{
  "train_examples": 45211,
  "logit_normal_time": false,
  "activation": "gelu",
  "mlp_ratio": 3,
  "qk_norm": true,
  "expert_mlp_ratio": 0.25,
  "layers": 12,
  "shampoo_beta": 0.99,
  "epochs": 16.7
}
Rows from block 9 of a small image flow-matching model, named by matrix and row number. Rows with one number within an expert belong to one neuron, the router's apart. Each number is 500 + 25 x the weight over its row's rms, rounded and kept within 0 to 999. All counts start at 0. Numbers have three digits each. After the name is the row's rms in percent of the matrix's.
Before each expert's rows are labels from the 100 images, of 14976 (inputs lightly noised), where the router gives the expert most weight on average: "peak at" is the part of the image that holds the peak; "patch colour" is the nearest of a few named colours to the mean colour under the peak. Only what is clearly more common there than usual is listed. The data: photos of plants and fungi (iNaturalist).
# router: router (model.blocks.9.mlp.router.weight, 16x256, trained with AdamW), inputs 0-127
# up: expert up (model.blocks.9.mlp.up, 16x64x256), inputs 0-127
# down: expert down (model.blocks.9.mlp.down, 16x256x64, transposed), outputs 0-127

# expert 10
peak at: top right; top centre
patch colour: grey
router.10 084:503518492472500536482532523510487523476509491502532535530510517533491555516506510486524474518496472487530539484506498495545515494445495516484480506458513478483508482530506492490495509513470537506476481508450515482501493481476485527506537515476510486513533485514468476484512486522489475510514498470491496478493502484508544504479522508527507509446527514499505479503478478483502542472467
up.7 078:471538526470500500500500500500500500500500474500500500500500536500500416500500500500509578492500500500454500573500507500520500466505500500488498448500500521487500500500522500500500500517500564439500501467500500466517524500500448514500478514500530500500500500500500490500500450504500477513528500580543449545500453500500485503500500486500500500508500500500439557500500462518529511500500
down.7 076:500500500500500500469572500461500500500500500500515500503500478500500500500500528500470475500541485500460500492500500530500500472445482500477449500460500500445500500584500500528477500500568520566500500497458500472500500500476500577474490500500500500500507500500536501496500500502500500500500500441500501476500500500539548467562500500528458500610500500500500500468500500557468500500493
up.8 116:441500486441500497500500500542500521504500470500500466500517525544500507502500467500530463524515487500500522418499500500500500513456500500500527500500500449515529500583552487449500509472500481500477500500490450500521500500452500474537446500500480500567533500500497500488488471502500500490500483500500500500446500542500448500551500500500527500502500515491521523477500500474529500439500
down.8 124:500471542460552500525496503500500524496500501525500491500540513552560475532463510500500424500500500500500500512500500445500500500500450500502500486426500524531502500572500480479562540500500485516500468528533551500500500500472516492500513500515458460450522500478526416500500510500401500500500500500500488500500500500506461527452458500500500433510500472520506496513505500531500543500559
up.9 094:511500523500500546500493537500527487500485500477468500472500500544466528500532480453500444500500448500507525500500527500500464533485500529453515500500526500500500500500496459507500517525570499500541500512446500465571500500468500501500555492500470511506460503535500500410500500500500500511500471500500500500500500500500500500500500487500481485465486500544500500476500467491509502500500
down.9 108:500500500500509500500525511500500500500500469507539479500500500469514491496475499435488478500450500453535516500500500444500581412500517530500548529510500500500482475500500500500484493485500514522500500500387500505509504515500500500500534500490500500500427523458500525526505464531512534500529500500515500500495507500500500500519500500495506500455494500500500417499524486509500500500452
up.10 100:530492442489500466539500500500462527532500472444493526530500500500500469500485500590511500500518493497557529521500500500500578492455500500483438504530545568500514470491500500492487500500541557531500502559500474500500500500511504491470500507407500500466500537519448535500500486500488485501500525480500501523500500495500467557500500521527500521500509500500462545500473499478500552500500
down.10 085:500500445500509500500500556500500500500458446494500518514464444500500470500492487519464500500521468524521499498465556466500515500500466500532516500566503513482530500532472500500487500500542500500500526500500558500480523500521500476500461512500500500500448500506527500552500525509526500500529507534500500500485511504479544502500496500500490500500453481500500533462569500500545515500500
up.11 093:500500500435500486481429500523459537527480500538473500500519475500500489508500454500500500500561500500500493469500500483500500500500533500500500500500475500500485500515489500511500500500500504492490500465526482447455548500500509500499500500510511500500500496469500500500459500500500524500500497511500477500500504500474500500500494483500484523485500500577500500563486500464526488500440
down.11 100:500500481500517474499500526513500500500529530518500567500482474567529500452500500500524511500500500500525506500500496442495500476594500500483500484529519500471494474511500500517500500527500438500500500500455500509500458500500506500500500476497500541500500481529500500456460509500500533500519500515500500500528500479500500540500500471500541500532512573541486527473513486500500486500500
up.12 102:533500488500500500468457536489490510500525496492487500518522500466500500500500537500514500481500500500492500500500500505523500500500500493500491500511552446521500500500541500441534451500500500520518521500467487500500469539500500500500500500487500491500500500500500453500550500457500500500528489500454500573475500500500429500500501530534524500500500500500496500500500498500500500426489
down.12 107:524485500568500462500500500485500524500454500500500500500498500493500510500463500526500500500478500538500519500517500500483500580500500520561531508500500461515500526488500500500500500500500475500462493544500523488527500485479500419500557595500498478483500500500500500500537519500486500500488500553466500500500500495500516500505525498500412500500435481598542500477514512506500466536537
up.13 095:590476500500450500500504500500540491523500500405543534500549500505574500500527495500541500480500513492479496500500541500500595512557481500500500500500500500462500479506521477500491446492523548500500500536500500508500500500500500500500500500500500484504502500500517558500493500454500500500436512498507500500500500500482500522508501473479529500534500500476496500500507500477484500537500
down.13 102:500470429500500500500500525500500507525500479500510463497507500500542490538500500500465543491480550500456500547514459517521485499483500500552500500534477500519495470500544500471507500500504441517488515501509447500492496500486500449511553500522489512500500500500500500500500500456510500503500500500500500501500565500516537500500507472527500500464488477500469525500526500498533536500489

# expert 7
peak at: middle right
patch colour: grey
router.7 073:503524505492487520512523523512513507511518442510525499479481507501529540459470531519535520476469512464523498504532475502522472535485466490522444475528468479519492478489488536505504556479493549481542506513464545525456485485513522449542514492494502472489486481484466497474559517532496466505512476523518484506476497508509528504508537498507505484540535538495512494514519507501517497487465
up.7 108:500523483529526532543500500556500468500442485500468500500526531470504500553500500500485568522500500509500484500509460500449560518533500500500467500593462534500484500489497539487523483500500461500490535488440500468500500500482500500499466527500500500500496489488477500500420541506512500507545524556581514560527496500500548500500500551500500500528500500500528459500516500500497517500500
down.7 095:563464520490464550531500500473500566529503500476500529500500502524500464500500486502500472463556507525500489439500441525500538500554514500502500500493516500500554559500525500501454508496500527512492500481500500500500506484488497551500500500500466500477500452500483500500563494491492500500509500469500457500523532563500500496496487555540500500503536513529500512468500500500500515513500
up.8 085:401500500475500500456541522500490500483500500485500518551500493486500476500500441500533543506500500500500496492466486499500500499500500500475500500522497494500500500452500460491443528500482533500500500464500450478500471492500500500500500500500500500456500500500547509512500500475500435500500467500517475545515500500500500500500500500500500422466567500522410518500500500443468500433500
down.8 107:500514500459509500485507500500500500514500500519547521573577504500500500541526468500500500509482500500500501500470500584500473439584525519500500500472500545517500529480500488499500500500532500526500460500497500568500500500535503511501500500500500485500502558502500512505521547500500500424500544500500504556500500516500482500500495496496500506500500500500500500482500500530500500489500
up.9 104:500499522500500485500500500500500500491468586527431480490513500525500513497500500451500543454500440537500484542508455500492504473500482495500500564535531500500500498554500500500500500500546500544551513500499500500407529505500535500448500500574500470514544500451516500500502506500485500500529500500512436500505572496500500500500500500436500555470466500533546500500500466530500500500523
down.9 106:500493500519492513500500509479490500500551500493533500500500489500487523500490500475500479533491455500476500500540482487549500478600500465500500483500500539486461472500519549500521481480500497500500500500500549486498500500522489500500481572502484500500542500500484500500500445500500558542500500511500456488477500478480500500508449500434494539500500500500511503517538500455519554500478
up.10 098:497500484500500534500500515483532509524517500500511543500500502500500500525477499466500500531500500500556489502513500500471618465500539500496505477500500530437421500500500500500500500472561500500500500500500500500452500519513500500444500500564500503500493500500500500500491546500468494500500508537462535507456500500500506500500514500500500566481498469500475558535534500500528500519444
down.10 085:500407500500468537500500500500503500480500500500476472500500559500500500500511500549489500556500500547500464525526485372500497462500495500500480500500500567564500500488500500536520520504500500436477500500500500500458500534500500500500500500500500513517517500500485532500500461500468500553500500500405458494500526432500500516454500500500534543500428500500500523500500478500500558513547
up.11 084:500569449500500500500500502484500500500500500495481543495547500500500549500500500470525500500492500500500500500478500500525499500500521500500608500497500500460500488500466521490479500500500500484573467475541496464500417503500540500500500508514518500500508507500500547512500522525470510500442474525545500500525500483436469500482500488500488500489500593512500500500545513500500489487551
down.11 092:500500500450500500500500534500500500500500500500500496450488500469500500540489482500517431500517555500500500520500545486555500429500533487500591516458502493500477487551495500500510503500500488500500500500500449486507545485493484520500552547500514524488500539437500440500516489542500500475500484461500500545500517495512523451487445445502500505499500510500500523510500500500476500529537
up.12 119:500490500535500500529562536547500500500500513500443509500500500454500455507500500500500499554500500500531500541500500539571463557501535500488500494500490500500500457445470500500500496563468464500504500500500500500500500503500500500500503500537506461500551500500524479506500500484500565500500544561500500483500479451500500528514527500511500556535475500496500500469500480500500506500500
down.12 102:479500530440481500511472523500500500515503500500448498497500500500500506461504476500500474439496489506500500461500500544423530500527500506519529500500500500506528500500510500500500519500520492500524500486393533500525500500500518499539500500500500495500500500500562466480486522501569500569500500495507500489486500500461469454502519500500500500500534476508500500500509500484543498497500
up.13 082:539500512542500500500500554500500481500463536500500481475500500482569535532464500529483462534500500549500500500477500509500500454500500500500500500500493500457520533486535464500501500500500500553522500500500449441500500500500548500500590464506500480446500500535500457500500548500500500500500500500507454500483500519545500500500499476469500506486500500545466476500500500500500500509555
down.13 100:500527500498535513500500479494452500542500500490500548500500537484500521492500500500505500500500474500513500500463500500500500451500500562500500500475500500500500525500500445470500508498500500500423427521500507461500500469530500500508509500500489467500508500500500500525500509525500521500500533476500500500500515485525446462500540523475500535490438500509489500504500500505500473453446

# expert 5
peak at: bottom left; middle left
patch colour: grey
router.5 067:544539458484474514498489486506505516490520439496512496490479505481479536470461533506499479455502478491550503437493501471512468537492470486533432509476462488561498482502504505477496549499506532506550493503503550510464524468503471465482496507502518475498491475502466478472488482517518455482505472484514473469476475520477489497433513486543453510438550525467489457501529474510514506498477
up.7 103:533389433500529511526485563461463550500500500447500500535537500500500500500500500537500465537453507500500467500443500568527485500533526524558500500500500500472500500491516504500500483525503500500500500484500480500593462516500506500500472504509545500500500529548500441500528500468500500500486518432523500500500500485498450500488500500500500554500495558500475535474500526500500500500500
down.7 103:500500554500433542500500459464494443500507556500500475520500500546500500500500500500465467469500519491445500539460500493519500500426500500500480500487533500500500439475504500500513480530500477500500500500500536483518491516494500500451500482500502500500500500500575550464500504500500500495500500541451500501500500472500541534500500457500545500521531500412500500500433500500522500500500
up.8 078:500500450500510492500435500500500484500527500500500540500537481500523500500538500500500500500503500500453500514500500480477500500527500500469453482500500500500500500500500483500569475500500548500500471500500500468560500527500500500500495521500500500500506500470516500545431515450546500425500513500500474500500500500564437500480529500557477574500500500500500522529480500500510500499541
down.8 095:534439500455508516500460500541500524500500418511500500500500528500500498500500446500500553500429500470470500490507472500500500562555500504500500500464500500504518500500500501500500450480437580500500533524500500415500500500500500500500523491500525500500483500500536487500500500500500500537500515500500500474500483484465559554526500524500500438500500500500495500550453458500500500500489
up.9 089:575500511500500500500500470500500420487545500500500479481500500522500559500500500492505500463500500500500500545500431500562516500519500500524500500529500500535499500500500498522500492474541532500520516472500475474513500500423500471508541457500500500478476508500500500500500436500527500522500500500500500500500500500500498500500500500502471472560500500500500500503518507494500500500493
down.9 103:500500497500500500554491487500452500500500500500427500489500500495500471581536500462539461500500563500510500500498500467511507431500500405500500500500500500449500500500500500500500546491444502571500507444500521548481414547549500471497534500526519500485476500495500500500500500493503536500500500482500500500500500482500463500500500427470500507500500461500500480470500500480500524500447
up.10 084:500573500500500542517488500544500500479476500500414462413500500494496500455481500475493500457477500471500500500476465500481503500511500530500500500449459567530500469500500500500500500500453466500500500500483450500542514493500585499488493468516500500500491500491500500527500500500500484515455500500500541562466500500500500500500500548500500487500548500500459507498527526550498497470506
down.10 087:500387500404500500500500500500460483514500524500500451500500455522500500500414507442500473521487512407500503512500505500500499478500559500553500500500500500498500500513500500500500479500480500523500500481500500500500500476500512500500511470496500500494500500513500500504500480500501517501410500500534500456557500521527405500466500500529500464472500489509547500471520483500524526500482
up.11 094:502500500500512518500500500500583500561515500500500527500500500480488500498520500500500523500500500500500500500500535458500516500500500500500500564500500457443461503466500480500500529500500500500500500500500481505500515500530500500500500532500500500500560542557500464500462537458500500500500475461440468495500500500534500500500523500500500540523500500500432491500500468500500500500500
down.11 092:500517500499500500500503534500500500484500454495500500500523500497500500500500500500500489500500500500500468577500502500487510500483520528497481500500548500500500525551526478500538500500500500500527500489446483485500491523500525491541500500500572500500500500533530578537500524505500507500500466448500500500500507500509488491500500518571546500471500470523500451500489500500526500500500
up.12 101:515500569500495500552499478500482524488500500500500500500522500500500445500500500500500476463532500547500520504500500500500500465443513526500571504511500500533500500500500500500437500500496515468500422500500520500565500484488500500498542525500500460498457479538500473500500500500500532499460458500469500500497500500531500500493498500480541500484514518506479500479500548490528504500500
down.12 097:500423500500500500500555442532500505500500425500517526477536500500500500500500500523500500492500433499539500500490500464500500461500500500500500500500500500461433489500500500536492462500573500563500500471500500556500514485510500500500500470460500500500500528500502521500496532500500500500500581500543528499539545500526540440525500537500500500500500500500500500500500522500500500500500
up.13 096:500567500500500562455500500483424460481522548546501500524498500477545486500495500500540500495549500556500427520500500468499500491556478500500500500543541513500446500500463514500525500500500500500451463500500500500444488500487500500500500509437451481500500500555500500501534500500513557506500500500500520500500528500500500500500530493500528476500487500500486500500519519500504500500489
down.13 111:483495493495500500500530475500455500511500500500530500533500492500460566500500483596500494492462507500500500500536511541529476417500500500526500469500572500500500526514499500494500500500466500500500500500500500500500500483574573500516500482500500500479500500500493500493500500420463513500454446506500514500509500483482540500507500500500484500455524443514500500501521475514535466531500