From a checkpoint of a small image flow-matching model.
Model: 11.4M parameters, 48-pixel images, arch dit, norm layernorm, activation gelu, moe expert_choice, num experts 16, patch size [6, 6], layers 12, width 256.
Rows from block 9 of a small image flow-matching model, named by matrix and row number. Rows with one number within an expert belong to one neuron, the router's apart. Each number is 500 + 40 x the weight over its row's rms, rounded and kept within 0 to 999. All counts start at 0. Numbers have three digits each.
Before each expert's rows are labels from the 100 images, of 14976 (inputs lightly noised), where the router gives the expert most weight on average: "place" is the part of the image that holds the peak. Only what is clearly more common there than usual is listed. The data: photos of plants and fungi (iNaturalist). In brackets: how many of the 100, against the usual share in percent.
# router: router (model.blocks.9.mlp.router.weight, 16x256, trained with AdamW), inputs 0-127
# up: expert up (model.blocks.9.mlp.up, 16x64x256), inputs 0-127
# down: expert down (model.blocks.9.mlp.down, 16x256x64, transposed), outputs 0-127

# expert 10
place: top right (50 vs 14.1); top centre (28 vs 9.4)
router.10:505529487456499558471551538516479537462514485502551556547516527553485589526510516478539458529493456479548563475509496491572524490411492525475467509432521465473513471547510487483492514521452559509462470512420524471502488470462476543509559523462517478520553476523449461475519478536482460516522496452485494464489504474512571506466536513543511514414544522499508467504465464473503567455447
up.0:625500435500500500500412452500500500500593500531500553500525500500500500550385500547520500500527471500550485500544501446500500507535500500500579500429520591500566538500500462500500500500629498539512506500500500591576500500500551500500414500500524500500500500500500500385500500499500500555500500455586526500500500506500500500451413438441570401500554500607508500500465525500483500471441
down.0:500537497500500500500500478500433605497554500500504500500500500500500500500488500500473511500500462500562500522433500500532540427608468500462500543500530457500611440584537500477560480498500441500500448548500561544580526441397500459500514459451567532485356500500534458595429458500457500354463500480500500500500500470571500500500500499500500500500524415500500551482500500500490491500497
up.1:508459500524500664518511433500500523500500571500574500500532500500487500500509652382541500550500500500500492554568500531426500500500554535500500500574479428491528487432500500500500500606520477500500500500433500472627500481520500500500500506441500532500512448563500500500443500500500500542467500500500537515530500533540563500555504500514467500500591546500486500500500500521500500500500
down.1:462477500500480500500500456457500500500501500538650500456500512500500571500500489500500429421500591500500500500500475467507500378500500469500500524521500500493500500500500509426500500500570572530500487500489500533500500438500575519500441500507420500500458500557502378500356481570500500527570400500435500500503500441500479468500500500500500551430413451500500500500597500564500500500500
up.2:541474500500512500455467500498500572461473505507541527500500511500480500490411459430444498550500500381500647447454554503500522500504506500500508490568490500433461508502500500500500500560594500532500500500449500493609500500500519500514500500436595410546500500500488500402513471500500500524439500529618500500500622500411483495513523500500607372451451498500500542602486500467500574500470
down.2:500500500500517433585500500492456500500443500500555500500500500434563408500470500564500500385487500574479500590507616490500531500500511500491564500491440498554500500484500529500500539500500500449500483502450580586534500446404471515579588531442585537426500500539627500500500500452489500547500500500500500500500604500500500500487484500500500645500484500483500615500482539500500500500500
up.3:502500500509500448500500500500500552500497382500500500500529500454443500453500494500555500384425500500500500591506500500500484500500519387468512500500500508500500611423453478500500620555600556522523500524500500500500486500602516500504500500500500500424459500401482500482466458529500500500500500485500500500460500500419500552500500528500494500500500554500435552500491500574500500506500
down.3:500446500500563560500500523450605415508500500455500500552500500493476500423494500460500500500500500388503500500500468500500500625500500500331500431500500500500500500500500433500500563500559500567500500500500500500451500500500500522500500500500624500494462462531500614500434467545500508497513500393500418500500500476500513442493628500500500500627495530500500500459509586483500500500450
up.4:576427500562500430585500551500590500500500500500426575500490500435492490500558612586503500419500500500509500500458485469410513500500500535500521500500500500497511500409500500500500474599500500493442500500500500500476500500500500425539600500500449505376434482500500500503470569500447500500500588561500500500501556500488500472500500443500495500499500441500500500585519500500500500500500
down.4:500500365500506500500494500434500500500393500530512473451417500417558500518500561521500641529500540563500557535500500500500500530500583543532529500551462500555500500500500472385468500500421500507500488500447500500464500630498575401500617512500566500497499500526516522550500500483584500500428500521464492404500500500486500427500544500500488541500500461500500549500471500500500510500500
up.5:592500500500500500500449587496500500504500404500500500500536533500500500508531574393531500464429460500457408500497500500640500500489462500500500587500500523500373610500500500500500500512539477500542500500457500500500500528627461408625463544500500500520418500491500405604500500500500500500500500500551500500500500500500413500500500630575528574536500500500533500500472516500448500500518
down.5:500392539500499500500500500500473500462500575541485558500500446320500500500455500586500463572500500540500500530467538472532500500500500500500500500553572478500554500510500441449465500527500496542500433500384490523444500509500500362500374520500501500500500500481540500405579500489500500469500363576439500506500473540500469522500500500500478486500454495461500500500474500500500593500486
up.6:596443602500500500500500500500500421462470539500500500514463515500500500500567541566500500580500458535398500445500500500500499500565500576486500500479500500500500432489500500448519500500500435500500500500377500500495500500503500500500500452500468500500500568390500500515475500500518500516500580552460481500500500500500500500512562496444500584500515510500541500498499465422553500500558
down.6:429511500500500500500479500427500500500500512452521550500500500434486500500586427530500498500546500500406477500500502500432500500500500500621500492500500500509500588610500550512469500500500500500453500451423335500500500500520544400500500478500500500500500504500464500500500500531500500430586500511500561500534500500500500500500500511459500392500594500400500428500500438498500500500482

# expert 7
place: middle right (33 vs 9.4)
router.7:505538509487479531519536536519521511517529407516541498467470511501546565435451549530555532462451519442536497506552460504535455556476446484534410460545448466531487465483480557508507589466490579470568509521443572540430476475522534418567523487490503455483478470474446496458594527551494445507520462537528474509461495512514545506514560497511508475565556561493520490523530511501528495480443
up.0:500577500499500500500500585500500563500525500500500500457531544500500496500500563500496500540547500500500527497500500500500571500500500500459547401601500500500521448596489500500500500579471458500500514500409396476546437488500500500440513500553571500500500500534534513500500510500500500500500500500500412500500589586474691513500488500500511548500500495454468500460473496491500529500561
down.0:500466475387500500500500472500500500510500485493500500500457500500500483435442500500500501535500500500500588500500485500440506500511500500500500563500500500500500500513433561518500479500446492501489440433488668500514500558387479402500414500451500500500500500557486495517500500500500482500500606500500434500494500529553500500497488500500500500500472500585525500500500500500500500491523
up.1:451576548547544500500500500500495529481384500445543500456514574619469487452500590500500500462565434500500371500448500555500600500485461500570383500509474477500500500535376467500500500500558505500500500527500547405500500500550487573500500500500402524483442500500375500500500538500500500500500500503500500470467566535500500522519471500500430500398497500543500500500500500500467500500500
down.1:500500507500500424500460500500500536500500529500506500500500500500512500533500500500547477543484475482459500483500503283500491490500531500569386500500500529500414494421462500500491385450500378500500500422565500500500492500500500545500500500500457511500538541470476447500500500500572531431501497500552494500500500553407595500500500466435508497463500500500500465500500435500527500500573
up.2:505500616554618500500500538543500500500500500500550500431432500447447500574545562502500452500428500500500500500499469500500450500437397500527500500519576500500583500500500500500514500550468500463500589526442499389500500500414500493500500500454500489537500500500527500531547500509500633592606500502500498500500490500500500500603500540500586500500521578543500500495448472511560462500500
down.2:500500571500544500500500500500500508500500565530500500494533541500500500472500500521500422500500500500500500500361598500503566500518447414539504529500558500494500500500514534398500538500455483500497500500500563502500500557557500436500500500449500470500500534512500568500500500500500616424423531572573466514448438619500504500587566500500500500500500489500500557500535500554468500500500
up.3:500504590500636462500484500494500500500500500500500566489452500469500500500500649379467532355445500541493509500534466566500544609447500467563500541500500500459486500572500489540493500563509553622471500469500514500500500500467500500590512452500500490500500466500605500500465500500417500500516500500500500500519452450509500602617544500500500500500494460505478500500461513500500519500537
down.3:550461588511602466450500500500500500500500540574500500430500500500500500500512533500500486500500500500500481500500621456461500592557543500500500500500500500500500504500509575500500494500500524500450472500498500523469500444500500489464500500329500376500593531500500477500494448500500500567500524500500502500500500519500500512500495500503509518491453500456500521590422478510500582483537
up.4:500513533500500439500500500500419500500500500500500500500500464500500500500500500532534510473500433502500500434500429620483500613500500500500504500500538500500500500446500500423500500492470490443366472500500545500500454564500536500562506505500500530500500500500500532500554668596500550500500500542500458489500500393513500505516500500491500500500500400490500539500471500470500500500476
down.4:555430500592500500500568500500498500500500500500560547500494500500582500371421571500500500500500500500531500509500500541500500611500500500500500500500464500507500525500561500535482471480544500500532606500500531559500500500461500500413500439500576500452500500474500521484500495421500500456455540500500500500500500532491500435430500500500525459443581628500500505430489500533500411500447
up.5:500500500406539500500500413453489500500511393500500500500493462552500500428500500500385477500500500541571500369519500500500500473500525500500591500436447500500500500500500500500527500500500500455450500500500568408500458425460500574609500544468519427500500500500500497349500500521487500438430500572500416516508585558503565500431500499500500585523471500500500500500602527500500500500500
down.5:500443424539500550473464500500445490500566500510499508552400500472535532470500529500469492500440466500500507500500500500454507500605499509500525500500500500500500499526479500512412462500485500500500500500500500500612500435603500474480500500427500500500500500500545510500619500565500500500500554500506500500492463553500500528500433579570520406431500500367493455500522500526500500429500
up.6:553483484500550500500500526569500520500525500500500500500500500441500464512500500448480500500416500513500500518478451584500500514500528500530573500555500526533489448500452442500562398500504500579500500500490521554500500500537531533500500459460501500500514471500500500500500500500517500493500449509551496500483500500500500426471510531395506500500500453500500500500500500561559455411491
down.6:498567500640500500528500500500500500500500500561366554500544500481464500500581529500456543500525477509497500500500500500500500559500500453500500483498510486500496517531400500500500500500500422500500466500500500500500500500500500500500497500553500548500500500404710500500500483502500500524520532500400500500500545491500500500500500500500480602322501500500500453500614500469500500500419

# expert 5
place: bottom left (50 vs 14.1); middle left (25 vs 9.4)
router.5:570562433475459523496482478509508526484533402494519493484467508469466558452438552510498466427503465485581504399488502454519449559488452477553391514461439481598497471503507508463494579498509550509581489505505580516442538449504454444472493512504529459497485461504445465455481471528529428471508456475523457451462461531463482494393521477569425517400580540447482431501546459517523509497464
up.0:500505500453519500504500568507484500621500500500500500500500500500500500500500453500500500500625386500433500500490500500554580429500460500467500495500481553500583500609500509526500500533500499396548517450428500514500500509450541500548412500500500535449395500500500442512397551572437500470536535527500500500457500500448500582451511455500468519416465500517480598515500500522500469379540
down.0:500500438500465500545431528500480500500521500555403541516484500564516448500526491500500500500500500500491500520500397428500384500500574436500572500595445500500524519534500517500533574516500500595486500500471536566500504580586500500449500500559590500500495531500500500500500479508474500484529573500588449551500500500430500589596508500500529432587500607378528496542635445500500550500535
up.1:500500500500508531490526500454500559500420540500500500482529423542500492528500361500472500500500512500415500495502526418452566500515486500484500500635549500500554522568500500449532492500468500506534475500445500428500487500529585497487425500500459536552455500500497456500502500442459500529500522500500500460434552500514539458445578500500500469568514601500487459500460500602500500384488
down.1:583478500500512576505500500474500500500500465500602500516500500671562388500515539441484500500500515500500568463474487500500486500547478486517582500524500500500506560585500500500500557598453544515500521495500512479500501537556488420530500510500468477500490518510500499448500500500500500500500500492451500437472428500462429500426500500500474500438500500533514533522448500486483469500500
up.2:500487500481496500500493500603500500478500566500502500512409500539500500530500500453500419500500500500524500500500500567476500500495500500531460500500500500500480500579500500506500500500500453500488500501499500579500500500500450449500528406482584500493545500621532500500500552500500500480527500500500500500516559357513500500500500482585482500500500500453495500500380500500500468500500
down.2:500501500572461500423514529500546489500500500518500498427500545500500473540589500487500500500500500500547551500500500537500492500492424492500500500524495529512519498500500500441491500518500438500500476500469601500500545500500581463500555461418528528500409500496627461575500500430466500500500416500445552500500500500530568500500500500500490500548500490477500557565439500500500481577498
up.3:393473390500500500500500543517500500500500443415500450476500500500500500500500500494433555500500475500500560500500500500500500434500580500455474500456500500500617500579500500563543500500454500500549446500500500500500500500500500440500500438500573629500424461433462515500500418500509583500496500507540500500500500441500528519500500500505500500500500424500630500500498500500438500480500
down.3:500573500500500500424522500543500500500500544413500490500578500500500473551500500488500500575500500556500500500434500390500500500461500527507397500500500500500500521500500482474500553582500500500428500500471500500500500500502500350500453457619435565502500500500500500542500500476502578510500359482500500500500500526500500500500500335500576539500500578500597500522500446500500500471596
up.4:515511500454456632542570504551457491500500450537424475500562562443500480500482500541474551525500505500466537445533500448438508500455500500500500513500509511508500451500500500500500500511622497527440500498521396484525500500497500500469500500525500582500509500500534500504500500539500438454500500513500500471509448500500536489390500480568558411500500500500471591399500500500469500362500
down.4:515521574500500455500465500500456500452521565528500500571500460500432532500499500570500511500520500520500532510500500420500500495585585500500519492500500500500530500549500506504458500541500563511555500500500500553499433500500500500531500500573500500562469430500500500550475500528580500500417500500532500500455500500500500500547500500500500500515500543494500411500425478479500543500447
up.5:465500500586500500500594500500500500546458523500500500472468500530500413500500406597500500500500500500549554466500500500500500612444500500439395573500500489626585544502561500500500579505500500500500569594551474500568451532430482500400500500500460458580592500500542500460500500500414476500513514500500500500500500505500500552500546477638500583500482500505446504458500500500500466471579
down.5:500500521500571500500500500547500445500500503549500605426500551469500500565500423562500481386484500500428518513512500465500575500616569500500500512500432519500430500533557540500500500492465500599482500556420625500549500523605500500500507500560500411500500593435500435500459500500477525450579525500500500491579500446500499484592500457500500442500500515500542495489500435500500500468500
up.6:500500527452500500500594553501478419500519550500500529450500473467500584504500543500500500500500403500521452544500598552483501559536459500500478521500505500500500530500572500500500550522500547561500500581592547500468500500500486514500500574500461500495500500477479500500460522500496500500548500613579500598565500468495522500548500500500608491500500500500582537520495500500512502500464
down.6:500500500530500486500500500500439500500500500507500500500426500670478500500530500500500538503500500500419459500500446389434457500349473500500442500523500535500501500500533500500500500585500443423500500522591500500500486500500500500500500500500500500500500592484529448459567507500500500500500504500370500500500471500492500500450481414500500488487561410500500500500396454500452451500500